config.toml
model = "image classifier"
translate = 0.06
color_jitter = 0.1
num_classes = 9
activation = "swiglu"
depths = [2, 2, 4, 2]
lr = 0.00093
beta1 = 0.9
beta2 = 0.99
final_lr_fraction = 0.01
Rows from block 6 of a small image classifier, named by matrix and row number. Rows with one number belong to one neuron. Each number is 500 + 50 x the weight over its row's rms, rounded and kept within 0 to 999. All counts start at 0. Numbers have three digits each. After the name is the row's rms in percent of the matrix's.
Before each neuron's rows are labels from the 100 images, of 14976, where the neuron reaches its largest size: "top examples" is what is common among them; "patch colour" is the nearest of a few named colours to the mean colour under the peak. Only what is clearly more common there than usual is listed. The data: stained colorectal tissue patches (NCT-CRC-HE-100K).
# gate: MLP gate (model.blocks.6.mlp.gate.weight, 672x256), inputs 0-42
# fc1: MLP up (model.blocks.6.mlp.fc1.weight, 672x256), inputs 0-42
# fc2: MLP down (model.blocks.6.mlp.fc2.weight, 256x672, transposed), outputs 0-42

top examples: tissue: debris; tissue: mucus
patch colour: white
gate.14 085:502474546462490514550573414500595482517490534506547497563470522404542437467245558510517474447506461516449506468434463486364525436
fc1.14 069:514532505528471465513495594585486524596474442472495573519511526651545435524469447463494512545460533536521436526594538512639545463
fc2.14 068:505527433561476496485488510532440456476542470536453504440501508234518487500622484475488490581492520558464509531464463562577478567

top examples: tissue: lymphocytes
patch colour: grey
gate.80 079:492512562513513491524507568511568523480510482512472559478462540555511479561423494542454505442539484534448490508452534438397503529
fc1.80 075:526535506625525392576541471503500501455497506420492523512612500403464527526277509546510471520499522463536493534559525575433447540
fc2.80 089:482518427558500609484499585611580464465491472498552523532517502346514502512566489510506456513492463569503511494493490536505468520

top examples: tissue: adipose tissue
patch colour: white
gate.578 079:498509598583484550539572613494593436484499538578477527571503558471452432497560508518514421472442473533475545507470534548496502455
fc1.578 076:481498473556450453443535524442594441513503575515553450558533551603560489502572552497512449470464561414538490544506496454542410512
fc2.578 079:456587462588503653524546599558515486502526522563517506394513495336476495512382532514487505503498454533519492554542521551522493509

top examples: tissue: tumour epithelium
patch colour: white
gate.343 108:494503653580498562537525620428493469489540561440504560460471519265445484463244545520489458487499463422484481563508522479459493482
fc1.343 102:532434431569439522506525454543551457469486467500476437526506484271469522473484515533517495505465525419504549464462442502440492515
fc2.343 112:497579489532497546547510455508520520508517533525518438542510507472472450512631561495450519540522557620492456450436550594524434535

top examples: tissue: tumour epithelium; tissue: lymphocytes
patch colour: brown; grey
gate.123 072:522518577512498588522535486557569515504501618538502546556503515669488489516493496489534502496439493471507450425411543492463432520
fc1.123 073:479459419569460486447471404519483503529510531569509539498534532562499501458684528467478546463486594553534520516574500517490504525
fc2.123 067:507406452651530511513521340526510494533488559521564448498492508378468495524660504486471545471521519533507482459531455482480503531

top examples: tissue: mucus
patch colour: white
gate.77 077:467584599529505428566527376450614493506447594579518523545494554480534411513613624497458456419478497519436458454434527416457504518
fc1.77 075:546489553521554560528529532558564565470483416509563497535538488455520487522545505530468513535550467473485518459458551611470470585
fc2.77 075:504510456575543488515490613506533528498538474461528490542516484539553465514322473513493409482503528422459468514511490488425438601

top examples: tissue: mucus
patch colour: pink
gate.203 091:510571575470479399487547506465567397514490537540493554519488568650533416508313541519537399452475413465453475534444517495483505514
fc1.203 090:425555451629445428569515407482489521489485576533471500505478465550478490469388502497527533540451563456513538478535416516577466524
fc2.203 097:504599468393550621529479551432469543529501513486528498443526496478525486456714581559503551549503467509509530496521471625477490526

top examples: tissue: mucus; tissue: normal colon mucosa
patch colour: pink
gate.173 066:550532621556489562571473334430525512513468529561497514514396536596540496476540484586466440504460478468492471471429505530549448533
fc1.173 076:508485448616511490480496617469480536510469469501600460543491480294530466560331473497518506526515534481498493497506538340446488512
fc2.173 058:459515486560464473493464502522433473482513552566494489504494449518463514600609509479454473537476553536487447552429557429527539515

top examples: tissue: mucus
patch colour: pink
gate.105 084:537455580577424449484551713504517423508473585464468545495505526381546452506592482512526457463493514595463462514465477517547542490
fc1.105 075:535407494489546531559430575489538481510470486446542488488500560367457506480435478520466462478489472569418512548528499490451515498
fc2.105 082:506459513505513562485495526501459503505521412496471417488538556365542481579328514503482421491507374505538485449530555592565557506

top examples: tissue: tumour epithelium
patch colour: grey
gate.442 088:520546533359447587552481530505570460515514496466489519488482523709474552505508517528519501461505497473499502526514483506466514473
fc1.442 090:525571527643481472490454419488478532464503553520539505485536548449533463516642510418461463471543618558424522538501487576525442478
fc2.442 089:522505490695518402486474355483514457511490467506615455471534512392528507540508516504508495554504509522528479505468482527496454472

top examples: tissue: mucus
patch colour: pink
gate.476 073:504541551528388573498532463459464406445514522540529507537542582670471390479552545497506431446541552457473492514520533556434498468
fc1.476 087:449510408612532453497506511447440462513486478493510513453471554549583465479342517498479484392532425668436541562435531578541512523
fc2.476 073:539594525376463379459510289446521456490486522489511469585466522695449497532578403541451493484482499593527495505506548517505527564

top examples: tissue: mucus
patch colour: pink
gate.456 077:512557549599477528493526549435491459442496616523547474506489533282499443485623534527487433456491495536454481489487569668570520470
fc1.456 074:550508525454487391461506484445495479433506429504530517558482571438537515456443493493498555476462466532490485533474494470539520483
fc2.456 075:546587562378458625502530368523484485483507484469424541534544509423486486501649534453469508480518557511487573512476530460489466415

top examples: tissue: tumour epithelium
patch colour: pink
gate.438 089:533553583617512458478521361474557451489526509507473585519499573632552475465469522514518482434491474478465459489487465514501493513
fc1.438 088:483465462418503530476524517551475505455544437541430533549507496653509504483400492474544442534462544460563525479518485427497488498
fc2.438 108:522453530440483516477506466495505499523482529494467523509478518695488495524621395480497506493523532522504554459436500413470574439

top examples: tissue: mucus
patch colour: pink
gate.531 093:485600595504507432522529523427542435502606589510491616486486501670447513469498536503500448449553471394514462512470536445474433494
fc1.531 077:493570504541524471496494328436526491506511489451587471534445540623475455527697452449530545543497389533479492504486493434429519480
fc2.531 091:500476469556535583522503634552426533502469538455486499486498489342469467514579535523486475482536466476525558504551501501498491531

top examples: tissue: adipose tissue
patch colour: white
gate.457 080:529499604404473597582517515475601489468549493479471547535483486499510420479484495493526431434487434520467470527395530639517443501
fc1.457 084:571494520553446365535487406485558493498474534523454507528457514449442510494705457459501433539465442437452562447483525473409547460
fc2.457 074:479628532569430363496492398532472480526466521530506522508449522490515458486395533477449533521464480473478489526449492592474497554

top examples: tissue: normal colon mucosa
patch colour: pink
gate.585 179:534432581392480560525536334495488544518456502470538483472486471589572529568672470540442555478498501657514532530491561438457478461
fc1.585 097:488386485424424471462478510505502451478534563382480456523472538594434512485422477585556531492410462492597482440527447369436505532
fc2.585 095:495464552592508464458486441645464533534539479518443525554495469482531482499369413468505469521491582533490563436500524398615508541

top examples: tissue: mucus
patch colour: pink
gate.546 092:562511546404432532523576485483551425455493600550461565555459509540533480477580545472505493465450572512462512498471501453446504460
fc1.546 071:536544542649536470547546517481512476571531543460592470505496464311404528555423519560512557524549538357523510496530552581434496495
fc2.546 079:469531502490500590528498505507520488491497508450535480508569503300496495500737528458533504505447521497468487500516552498495490522

top examples: tissue: lymphocytes
patch colour: brown
gate.660 076:489470571660510451521500492464579487514483514574500528455506520612503488506580551448528488444481505408485449478428501377454460433
fc1.660 086:487426547698502539525504458530520526489482481463522476507535521349483467482711527455503497513524483566484514475517534506436508509
fc2.660 081:482418519543532476520557308452487521484493557474464483496489488488474544496642505463527472473538423544509518469517498358393465515

top examples: tissue: smooth muscle; tissue: mucus; tissue: normal colon mucosa
patch colour: pink
gate.303 071:514519578496440487534497236588541473508449547503489520464448571554530502509548463582491386473456510381520503478433517510434512469
fc1.303 088:469469461509537500501469533526441521496483435478533539465469487586483434498803515471490569473478416490552507501480479560566522508
fc2.303 091:479510495654529609537525487523528525461493491491494494542467511291522468501442504510516501490499502609490563479482522511510472549

top examples: tissue: lymphocytes
patch colour: brown
gate.69 085:456566668585496578532578541494547435512528563490501543524518556444500520489504580541509458506480476486417472490421506371483438482
fc1.69 073:612516486493395407539479528482515514454499512472529519568531509587572439525410446472516477512504451462499476454430577587512468520
fc2.69 080:516573493432494446500487631464471475531503497462454508488441490543471528509568481512468453479501532507515535536478491587589448524

top examples: tissue: adipose tissue; tissue: normal colon mucosa
patch colour: white
gate.540 077:493510518432443459513554459511554436512523553522473561503453498475607457439507518477473445447436522496449500488482568388435540444
fc1.540 073:483447442474500483518503390482484533529525393522536489522499540539513480551339497508521506401515498413501474511518491459415466531
fc2.540 076:534543524344491602499488490572516492527517451529514507452518493569461497565555527478472481510507563509536512514510514470489481484

top examples: tissue: lymphocytes
patch colour: grey
gate.269 084:511502596486419419566522651423586492521492606525488521524466504541484471530596520514485475464499493534459484470433463473550441479
fc1.269 072:565392499649479363502540536518474489583471588555458498527521539372590522553332557469512454526465435491529525585526560557506504436
fc2.269 075:502489578457528448467521351509472516501516463491454475489494512572509484475472459462516498490504543576504489460476487524490478488

top examples: tissue: mucus
patch colour: pink
gate.652 071:505497600440455624540507520485474457455491525555519569525469587533518442454526487513502434438502438549472425456387506530443506476
fc1.652 073:499519472580466509497476440527511478524459464537485556534534473619476501478420475494521452511425508462495522498473484582510463500
fc2.652 083:508560585653541614493504402497540538524468503487583452527533506391508503515417519437479453519485431469524490504444528460403452486

top examples: tissue: cancer-associated stroma
patch colour: pink
gate.536 089:527550582597542637504493555433558481521513565545591490449463524333454503509390516535501449447527514481476446527476553604428529504
fc1.536 097:515490505474540668500501643568452537567459478480468485484511418264468504502705516475478478526443404430534516494498552611535560448
fc2.536 079:507512575398551523484506603457479567539508424510534589485493470293542469455556422495473475461456482484457547419548496470448523459

top examples: tissue: lymphocytes
patch colour: brown
gate.324 370:537493487524459464526473518486512554447546552468473444599467434446447472581513462505399561573507474481556492402400596575500481521
fc1.324 462:508574466530491410605592478457502500555498462508474536502624517538504469517470597449487532488603436452497489508491513576495497386
fc2.324 430:481480401562619539505489549579491503568486470558515433463613507459527570546496558606546436519514537437537420508528502487496525474

top examples: tissue: lymphocytes; tissue: mucus
patch colour: grey
gate.234 081:510479575438494442486536506481535484531504586613550584439487550476485489455654518493508459470516446447437460524495468566528511452
fc1.234 080:481490565545468334511487306454518489480533529425519538565506489673463516466465537476477509515530523569442518477459477514511552556
fc2.234 096:471478495508488475497487508459554506473504506544460517496495483268495517538396521488518463527451547471475572508487470437421486520

top examples: tissue: tumour epithelium; tissue: mucus
patch colour: pink
gate.57 075:504510581552444580520573582493589435486522523483475526541501538494516506490391568497452423469453565386511484509381543396380515457
fc1.57 066:477444493481531648506468598526430540503490471506488499509533430420462508539475423548541549515530468499516531476559530595518529538
fc2.57 084:449466515572485473415473426518449519531547483511463530498481498445501523450390499489479497531459449591491522526469531535486517480

top examples: tissue: tumour epithelium
patch colour: pink
gate.440 076:511439581528389493560494537371540464468496521528471511522480613420524423492559509427528457455468484473449414513359509548477505461
fc1.440 071:405513444476513569479507705523565466488499489488559443499530467500493463456575507504521475503492539545501495461495531549418480507
fc2.440 090:550442477633482523471483625461525491532478510471530466488520485131501525518420532477517492513513468538494528500481478413439513482

top examples: tissue: lymphocytes
patch colour: grey
gate.243 073:477493576348480447487530414427553465514478501545463536558476524455556447496530524534463500420478440435461497476464533587462554426
fc1.243 063:450487454519490514440434552529531494513513495499436459588547489427467504445533528414469487531464532526484503488508571461445508583
fc2.243 085:453508454562512459487519499483479471484496497522491529484494513852498501499276457509515455488477554450444547510576459497535491581

top examples: tissue: tumour epithelium
patch colour: brown
gate.299 104:493474548399429508502544532508581475483479554506500492516463483747472479523467489488481466511444536420503469487454534381450482492
fc1.299 098:502544478497492453515526449513521473446549508468494521461439538366517505523306409539517544529527534350488517506525489399373488551
fc2.299 096:504567551464494650515515431480518484486513494447536485467542529726486470508643538462490525518498487586524444502533487476484482414

top examples: tissue: cancer-associated stroma
patch colour: pink
gate.188 087:484494566406440522503516547536590477546510553560462552534473521511529478497526573487517498511482480452465479459397524472433425459
fc1.188 080:523482501450430534537533342508547451516493481504470470515492501687524458513732537451483487525433526522538562408520461398422461545
fc2.188 083:487501533417477617533521486472520461511526525493440504527585457771469547520480519488535557529544536495501466506477494593616472523

top examples: tissue: cancer-associated stroma
patch colour: white
gate.176 076:492484556456529599492513438518489428521482593500520509529453541540507461443583496495462455427498426576434493507517486525515501499
fc1.176 066:528456466517484488476513592522487494522469421574468468513489506446549508511581374552526494430454493475511442512421512556436485548
fc2.176 067:487350430689445538466451523430468509471480578458527478458557517444479518463643434483490494461479511439491516495521483525508502550

top examples: tissue: adipose tissue
patch colour: white
gate.367 072:507557558546458515580533508484552470479489506550497576505530561604518486471283536497530460462455462460395458484433517545429482496
fc1.367 074:515502547556465344504491492508509533532474523473441562453467518458445459470579585487516516461528470479495479485543514445519500496
fc2.367 077:481487515325515570555460698572467525551452404506445510508535486659521435511643497472488502476553451582511503466480528520506504467

top examples: tissue: tumour epithelium
patch colour: pink
gate.177 072:450505559406482593589571503518545406517477564526448487487471601478465455493554586520481446401488456411479480506440512460506466487
fc1.177 077:466486533579540422497528492502412498507511489485505541527448488363518554501645518534476519518565524702592523453478534425447505539
fc2.177 088:529505496597513361520512257497520451500528450521581458488496517731478499493464499534476484498511541587522471516480524463436463522

top examples: tissue: smooth muscle
patch colour: pink
gate.397 076:484628547540472483535503452505558445519439575556478564552506533580490519488605567460510522446498533529446505491451509461464459427
fc1.397 074:461504531436420543542439429442502475478520498492484582527450467797567549494327489471539494559526465463434484493503434520527466430
fc2.397 072:507510509422513485500501441464524517503475532446474518524498449753469460492625506491557536507497507512531488503473505608451422535

top examples: tissue: debris
patch colour: grey
gate.275 082:538483520458465609516508514497613493499465612530422471491459496580481474464407507516544533500460503516447465466440522537498462463
fc1.275 083:525561528522525530521507447464540449483555528476482543504491553746456546479382475477582503455485479452449545508470515568527467505
fc2.275 080:496533518534524518571481489553479506486477429512512491456539464524463550502536515499498449486552630459453477432565500465517511530

top examples: tissue: lymphocytes
patch colour: brown
gate.241 075:502572636493458455518550455418510452516448474501519545425494514610507508503549525497445500492459550551431496572440513529518479490
fc1.241 079:527467465478511489467476465498431470480513498540503503494556565429590462485545506430532477506527429487519419547498426500562609481
fc2.241 089:478467506499521249492483418391471460531473480501464510505492465400507488507540510492519550516507519466477520486435543486492513483

top examples: tissue: smooth muscle
patch colour: pink
gate.178 081:532478642435417562519494484413581502502538530505525578511447540603500393511412572520493499432513585450481519470463573456472514447
fc1.178 082:485508518457492468475461458496548512542474491540525478526533487560468472502428562510515511494456604455474464534529506344448528562
fc2.178 090:457470406578491298522484467500547513497447475553519579533526487277537494493358517514520513497499533475458450517439512388486468494

top examples: tissue: lymphocytes
patch colour: brown
gate.526 088:522503567472476519535519512483498464529460485573496518522481571393520483533509562554475487410523365540445441519493496530531460431
fc1.526 083:497602500615445510499510322522477543515520403463515513488516482494523562508506541509503502513525370499532459546549522499560504480
fc2.526 091:547534519655530527584467358384484538482470475516560520491544468403505511515254546507473505542544557525529469454511514635584479490

top examples: tissue: mucus
patch colour: pink
gate.56 074:489506587491491458521512506467537481433482577562480499504490520384518548524430526542517490493443522474449503529432549414442478493
fc1.56 072:468515570489480649505546503545526460433517480423515493490501548411535469427639587507547464520516531617496490600519474494520447523
fc2.56 086:507559454422388499509536431477527435446527494487504461521455473655477506516417524486477521541501490530499510546471495521473540557

top examples: tissue: tumour epithelium
patch colour: pink
gate.352 090:510549559410428529493571461444609440481544496533517608557518568772472466543447537524496517471496559487436518482455501407440488450
fc1.352 084:553540538543550528506549581469562518516512530477444505509497453289469524467748486500423557485516459587477528505467518496584493508
fc2.352 097:463520489498510447542517480476506472506535450493514528499493525305508532551417592572477535533553463460494488473490533435451477550

top examples: tissue: debris
patch colour: pink
gate.506 089:527543545514446565475494499540590426455546472506542554522488558633482455476413561498453439477453509568433523487432534455401498500
fc1.506 072:462477534477508544520481360483486496479524423490529449424496556431468487526544474480477575489484558437511452545535467517543497453
fc2.506 079:520562551521510490522550736516511521508503470514541559523495458279528480486548582488548478447544554475487511465518507534589523502

top examples: tissue: lymphocytes
patch colour: grey
gate.0 085:465457620426501501524550446444503444493461548533525558493494587647471476462422453490484473497484482462472502536481504510462512483
fc1.0 075:578456477518488450515494505464451502475402552504540482536465503439475483544654480490501512492434423444551525459495446454524545496
fc2.0 090:513496460435475504501519451423501488478463482520540424495531498404506518458567499503475537504443416566519502543534529579518471518

top examples: tissue: smooth muscle; tissue: normal colon mucosa
patch colour: pink
gate.409 092:484483574591443524546555513428513422474479620514460491496449568743482516520640512518515463447487553485460506532393529475523522506
fc1.409 088:500465590610524526527529586536508540569433495471533479527506506314454483495408480502468441521518448455506496464486524500531495589
fc2.409 089:559525475424470620529506514515501495455550513517510478472508471557501469513612547488466454517483456425454524541467519460560502474

top examples: tissue: tumour epithelium
patch colour: pink
gate.509 079:548524652497447463495476458434488486501466555564460537479432571614509440487525515512461452444447497488481428512481539475510451474
fc1.509 075:541515504452550420495489789546488544520498502472501551520453527542541485481451548517523519507537451426465486502503475601547508514
fc2.509 073:492424465350545383489489531471516488477513503488469581512533496630467527506396452492527521514488565466458519503591472415430471453

top examples: tissue: normal colon mucosa
patch colour: grey
gate.92 082:489542604522525471536532536509557464492496590502571577581536518427570491471549540491525458467502556434398448486439518474471413410
fc1.92 076:537504490653499402472532310497384508506445480533504512451467446527516506494431446474552472470446550534518465485493522528426561491
fc2.92 091:501464468569540449515537443503494444491496490540520477469512532304528498514590509512494520509515461532513487546499504491538482499

top examples: tissue: lymphocytes; tissue: mucus
patch colour: grey
gate.554 074:487532528473484526565515496440521480514460530543518516486511510530512466485456547448499439403504573447405491486541515485556522476
fc1.554 067:593502522581515471474519458556536486522525546550461486442485489555503460482560538480503462517497494426488549523476494529392532470
fc2.554 069:481570462439527582517469537448552503476525515537494543500497508508489487522749511524429480502444573585531541508413483563612447431

top examples: tissue: mucus; tissue: tumour epithelium
patch colour: pink
gate.253 077:471470632316452582561556418429533423474515571487448539476476575708493498480452513474475454403505512424469457493486478391449544511
fc1.253 080:533475610364477418519513509470507491505525542525453513516535553617428535465735511482496519441516459410451493511548529444531506523
fc2.253 072:509484486348463414517496388515524475526480552463437576562502494386454491543562500514480531470548507382499532528484499296467513513

top examples: tissue: mucus; tissue: normal colon mucosa
patch colour: pink
gate.34 081:516552581614479500502537530512582495524542582480503524501439538595516482474446531463508504440530477433529534484432507478550459441
fc1.34 076:512572528554495504488409618489450514531542505445531516479533509556481478452639519449513550495500603486467457536496473577512509491
fc2.34 071:523509498470486256497457619467520545559473553496580512444472515496552491462487499554510549466459503481495529472567433700532531549

top examples: tissue: lymphocytes
patch colour: brown
gate.563 085:457478588392482581572543568447547534461468538502474556528440508484488452453680489500468509487479486496487454484458536499506466491
fc1.563 074:509512539385489530509458355466548506451462538542513520489468516648559533561637538467450423526483564545421469477529490410495464485
fc2.563 071:492455508439542659502519544514506508425529499520438527499546535401465491548371533466514501532530543568472498478501462420510463508

top examples: tissue: debris
patch colour: pink
gate.283 094:478453591391461561513579337437505437531512552493431540528505552626483466515391551526501454494494423492514485524454553538497487482
fc1.283 083:561505521341499492520464462525453499493479469449492494507537519697481472460354512443499460505449477389516487504457501526492578491
fc2.283 085:502494514682449564506448455503444503454525494478554413519464488448474477462552485500496466515489481554534462514426473547527489504