python train.py --arch="coatnet" --model="image classifier" --crop_scale_min=0.5 --targets=["tissue"] --num_classes=9 --head_dim=16 --parallel_block=false --inner_norm=false --depths=[2, 2, 4, 2] --widths=[64, 128, 256, 512] --eps=1e-10 --final_lr_fraction=0.01
Rows from block 3 of a small image classifier, named by matrix and row number. Rows with one number belong to one channel. Each number is 500 + 25 x the weight over its row's rms, rounded and kept within 0 to 999. All counts start at 0. Numbers have three digits each.
Before each channel's rows are labels from the 100 images, of 14976, where the channel reaches its highest value: "patch colour" is the nearest of a few named colours to the mean colour under the peak. Only what is clearly more common there than usual is listed. The data: stained colorectal tissue patches (NCT-CRC-HE-100K).
# convs0: expand pointwise conv (model.blocks.3.convs.0.weight, 512x128x1x1), inputs 64-127
# convs2: project pointwise conv (model.blocks.3.convs.2.weight, 128x512x1x1, transposed), outputs 64-127

patch colour: purple
convs0.284:544546475440489478452491540525483490510503506507480494473483491505461461472513505490506456478461493512460494508552466421522504473470477484480495511491537491542548511482505503496478511515527495
convs2.284:527538477477471509496444572486453496472507501482479486500463536509497502488531492545482500473514527520466483538513504494501522471484478496467460526471529516535498511525525506493471504517486534

patch colour: pink
convs0.497:496500493481542475491478503484490566474503499515453517477492501489465506498499469493483515532472504507504469493501479490463486491484484446569471502519465468499476522493448498461507468484492520
convs2.497:489544513540476469458470534484473520470525527468473516494518507506493533463535498474482479459486465494491498476531470503505477479507506458498483546497511483537484468500540456528526500493525490

patch colour: pink
convs0.299:515534480497466462481502551531479522505533513473503529447495500526492470497491526491440487526480512499470496508499473493527491486504490528482496523452475469510514571503505458503514520515544524
convs2.299:483477527469537521498474495501495471516454486529531475551488511461471497520526471528517546488521526529534462513478547472472510495467512506502509465502495508495506488466531537494469515460485489

patch colour: pink
convs0.183:500452499515499483528504500494470486480518505488528494505475505512527483510476516557494538478551546496502494528446533534499534548518511559485513543463520507506505478534547486499503500481487541
convs2.183:522536508482511443447490519478458520505498469531515514515515524475463476512516492502526505500500506522501464493536481492508509502469515494516510535475516456551531503461495452476531515515505536

patch colour: pink
convs0.366:523552489506458486457508551569479513508532512477489546446514492496494476497522515469459488549475498494491508487509481484513468493496494503490503495479494473496510552524493470514513523527524485
convs2.366:492470511457554490513494496481479498512475472547532485535483534477471467516501462527529531488535560520521455544490528468484511526472507530522497492490506490505534477447514522465488505471512508

patch colour: pink
convs0.305:514508496499520517503467527499462501532503471489499486480481509509483428484563504550487486483526486515505476472503521468478515485430516518492509521455559469507515540483533494512498542542514500
convs2.305:498496518504506569484464499505499455494489502471504465485472504512465471506533469533457501499470503520503492493464550478472520471469523504461507474520518540477469523529514542527460507500474472

patch colour: pink
convs0.417:472525494495473511503505513544498532526495523527472515477499517485529522486485488470458507511514505513482482507508479510500469417510462457505475467535446499481449489517489502466489481519489523
convs2.417:532563490468505492480466567502463497492499498514488521511481505464494489496551538508495525489499508535482465532524497476517503475471477469496472493465506484510533524489499488475499524522455533

patch colour: brown
convs0.24:509461439451495491526519494498517514506519509520482526522515481494520491487482544524517535503495484482484518515506450457506474518489441508503464469482522475530549482505482501485501517478487501
convs2.24:514490465450518516515501525548495516483502515522471531521475504484494520509503494511483547525492541501492479571484497464481481491518438523503441473520475492498505490517518537465483487466490515

patch colour: black; brown
convs0.106:506505525508507478497493496494509499493520534484407528498506496488486511442532493480521484505468489458498529523526484477485488522480496463516487504554515506503500453530494487523522482497521467
convs2.106:471471488545467522533488490486511501475523543455489492482493496538545519461486511507473471475526485494466526497458509528510491485538479482466461501486493546486473478524515482515503498512498495

patch colour: pink
convs0.334:476496490483486500501498465462547478524498462507536513546516504481468514502487515489549512505486455481487526470513458495504506519496514515480492521515517458545469489516503506515497511468509479
convs2.334:525509507480472491465520492493511481550490455506516503524524489481478497524493504486526514540466475481505514452537474500506504503469531523485536499511526469531505525514486505514493510509505484

patch colour: pink
convs0.179:472502485521427492469513546535463515497552561457497551456504471501509512512517516501446539552475510532502487507452496524481487476517488495508494502483444474507440505547488452490518501501492536
convs2.179:520500531507476498478484477479526461508458453483530479529507486493498495524510522520505495471483473493526516452511496504523529521468559499493563516503560488517497524503519510538489498509487486

patch colour: grey
convs0.75:468511514493549523493510471528475487498494468518509472492517558503445474529507442550489535495513531570532481505467560477461514482504500510514494438511489498497495513484493516490504493504565503
convs2.75:475496480495523525497491526527456539466527531508462542481501518455483487471539481506468556509496514501531469523469521451447457465483505512516477486505493474503498464471530484467528521474481490

patch colour: pink
convs0.435:500518482499465439481490539530459527493542512470500535453492475533483465501483516491459499534477512505478477493485464487505489499498496511501508533455471444532513561482501444508526501500537526
convs2.435:491500535488532508497460494508481462525440472506558452522481522494483463533529479553494522470535543540526465516468563495489537507441520501503529482487511509492499505471495519503467509497451505

patch colour: white
convs0.49:485490551528526511484548458551504467529493474513526474492528491502454488555484491518496528516528505517540499484491546499472504504502527540516553480505500504497529520523521514536502492490531480
convs2.49:516467509486533510525544468515519493515475444535526472492482513487487479556467487516498521549507536505531486508477521521480525521496520551513526495512506497476498504502468529483484487498495518

patch colour: white
convs0.51:490531497516502494483453534472409522493513509498489503474490503478483496485520505496496485443515491477505455487508505519476519491460530462508507569460511491518522504457510446500521503512498524
convs2.51:479517536543509507479483494521479493488477482501505489482513496470464505508539491480485504499491481510564467462495529513452497466451560484514555521527520465493473482474540505527511499486481478

patch colour: white
convs0.92:462469521504510519519474476488495486496504460501512469580508510475458513526484481527507551483533517480523478512485526497483510482469536557489532511495509485534504494478542503512503485451491479
convs2.92:477520524506500494483442546518458490493492514483503494528493529482449509502544457508491506477506512531507441512483540498482489473467511463501493508478472495525484491454542482490510515465504517

patch colour: pink
convs0.181:491495500509542501514511470423513503488511480493512491497524500511487457498521485483515471537467475509526541461488505460483473517512537527494509478533516494498508539459487506519517518505526425
convs2.181:495479509497521537549499473514501495505488498495510458463465526512501463516487490536480502499524527521511497523446549515472536502497517529480515482496510536451475492526481522482467507523493513

patch colour: pink
convs0.457:518552488512462490458493552566478510515531511477494545464511481498490470498532523478448489538449504483492500486501485477513467485483503501495505501479498458499518558506494463524519528529527482
convs2.457:505501509470555486494479513485465506501478469539524488520480532477471455526516478541511536501535561528524439531485536475484523518454520523519505520480512480509530498446498512465489513485480535

patch colour: brown
convs0.166:488458486479510540528451506478485484520481512496521476514456481517497491496489527523523503465586486516475482486473542505484511507496473485464467498452463517482505524469509532493460522486491517
convs2.166:505491469486460478515504518493508547513538552496493543532521493528540523464474527480526496480522487483463530511517446504534473505548461482504462523490450497519494459511507470482528495470530514

patch colour: grey
convs0.214:443510496477505524487494485544486493521493496501486493488504499505470479524479489528531525498544481552505477447478508476479505482519485494482487451508452493506508519466488523492495477510515489
convs2.214:488467494505495481522510474469506523498511503469502477471514552542511479474483455523465478474476527469492527516485493488495501503504499522487497515515539514518461473534514493501494494502520491

patch colour: pink
convs0.48:535525494510446498489485553526480499524545493455494519497510484477468520504505508482450502502470496484487497501510491505520482497481513523504517535439520483519525572494515448519517530515506503
convs2.48:445477535502532492461475469492476490523481514501531477496517528512467470499508448523509496475515530540545476507461526497460502488475535494501526504507485509507452477464514492494506497470512496

patch colour: brown
convs0.347:499507474501481479518513485492517503470562555497511539511505502540503516462470482442544461508479473481484536515505471491528467567522495508471457505503485513517495472504492470505536496460563481
convs2.347:473447460483502501536539485515532491517540515507515547497509486507540513524457520475505506533479505492473534512470451508522451511573444516492443465492453523473519525517452507489525503500522503

patch colour: pink
convs0.448:482532509510470488499525510526500520520493549503485521452511515506520527478499504424488498517502467519487487480519464496509463457538469422498477472546445502491448500511470494489505489528496505
convs2.448:531541489478479473475491567531469523483507519498465532502495502494498528494531511495465521486483497514479472511528465479504479472495462461515462495496486473544519531506505490491504496513476526

patch colour: pink
convs0.369:524482518532492528518490517481470484481516506475472479471468507500513508488496497497505479476547503491496509519517545556501523506512508515483509525454528578446515473524517481496498518556501543
convs2.369:518517535493534489469502483469502453547449433516548457515512498485491458549504510522533495494515499513508489484519529512517544521458527502512534494476523503496528529463462481510502523532477511

patch colour: pink
convs0.380:490495499504491487504483489487505529480521501479462538473502500499481525501469496482484512563488469517487509482496463530491483511500481468526473487468434481482461535517427474480511478513485534
convs2.380:502533502533463474454504518526497518469524526478466532471522471498479544485510501473469485506458455488485511458532460495492472476519499493499490535539500468528476493537544483535526475495511481

patch colour: brown
convs0.425:506504449490471504486486534474493522524558500483489548493508491462449495470516511492512510522457427514493507456518468490476490485476503502508480527477515449521492513522526459485537560516550498
convs2.425:538549497506480481496449547465472507464504513474490484472460529522521503492509517536479468472513505520461498516525497526521532493495488471473475534472520520520504513520483483499477497554476546

patch colour: grey
convs0.161:525514546533504472498510494529526498508477458538502505520525460491513523534489547477513518534512494483504497484513493521493485494489516491508614485505493464499525529509486494565518500496467519
convs2.161:440448429471474512529494525508480536494547556481479536499509503487489498474487478487496518539493495523479502511463482472499452470524474529487459484491467500528487484507496477451531506454531484

patch colour: pink
convs0.381:512549490492482504470502554523457500516546486486509521449504494503505479510540516512483475499503485527500485464511492496509518479469518519496514537457533466520521543495497471507505508564494505
convs2.381:504535526523494503499463504495490538424498519486454492479480540503479527474520464529466500483494510477497489514497521515494514491506512477512502546525516505506471439530542495501495460488490519

patch colour: pink
convs0.149:488472473471468537502456495484500495536486505498519486524475468514480509491447507503518495492574487484463469497497508531494514504473474478471480515466441502490466500474499530470459502471499532
convs2.149:536504493489506523524495500504501516463494480495482474468445534495504503518490457540457501534479544513500482538475523524486535491499499526500499495510504513476476507553459517456455482520481542

patch colour: pink
convs0.496:535503486481481446484480531526471512482515507468489500475480496548476481489481488524464485490482543477476468514503477464511506527487494517505503550485509486553522542487501490500503491484529508
convs2.496:506511519515543523535466501447476508474488492520496471512474512488517478498517502504518486473549501516517474523490549509492516497485524488507505492464508535484541476449483479483495526518481539

patch colour: purple
convs0.474:531498454441485507493517535540500497514522519514493530486499446500493491487503539506491502510480477518474498501506468414512480471497460512496480491497524466517550528488506507502494519504509488
convs2.474:500522506482468488502442553521463511490500497482505507542475528498493540524515515518491516483532523515477471527518498523512504484489475480495465542452494500552499476512521480484488502496490535

patch colour: white
convs0.17:534482504503480497532484506473526508506470481498519495523479481501527558520436522476491495505510487480476490492520480552521508501486501476506523529484469489493488517502468501497485486491455553
convs2.17:500490488469561462499520472498498532521500512551516510517521529531509474484465466491538498487517541498486498536509479442513500540502470512533477478505480504499514487463488516478502487473540502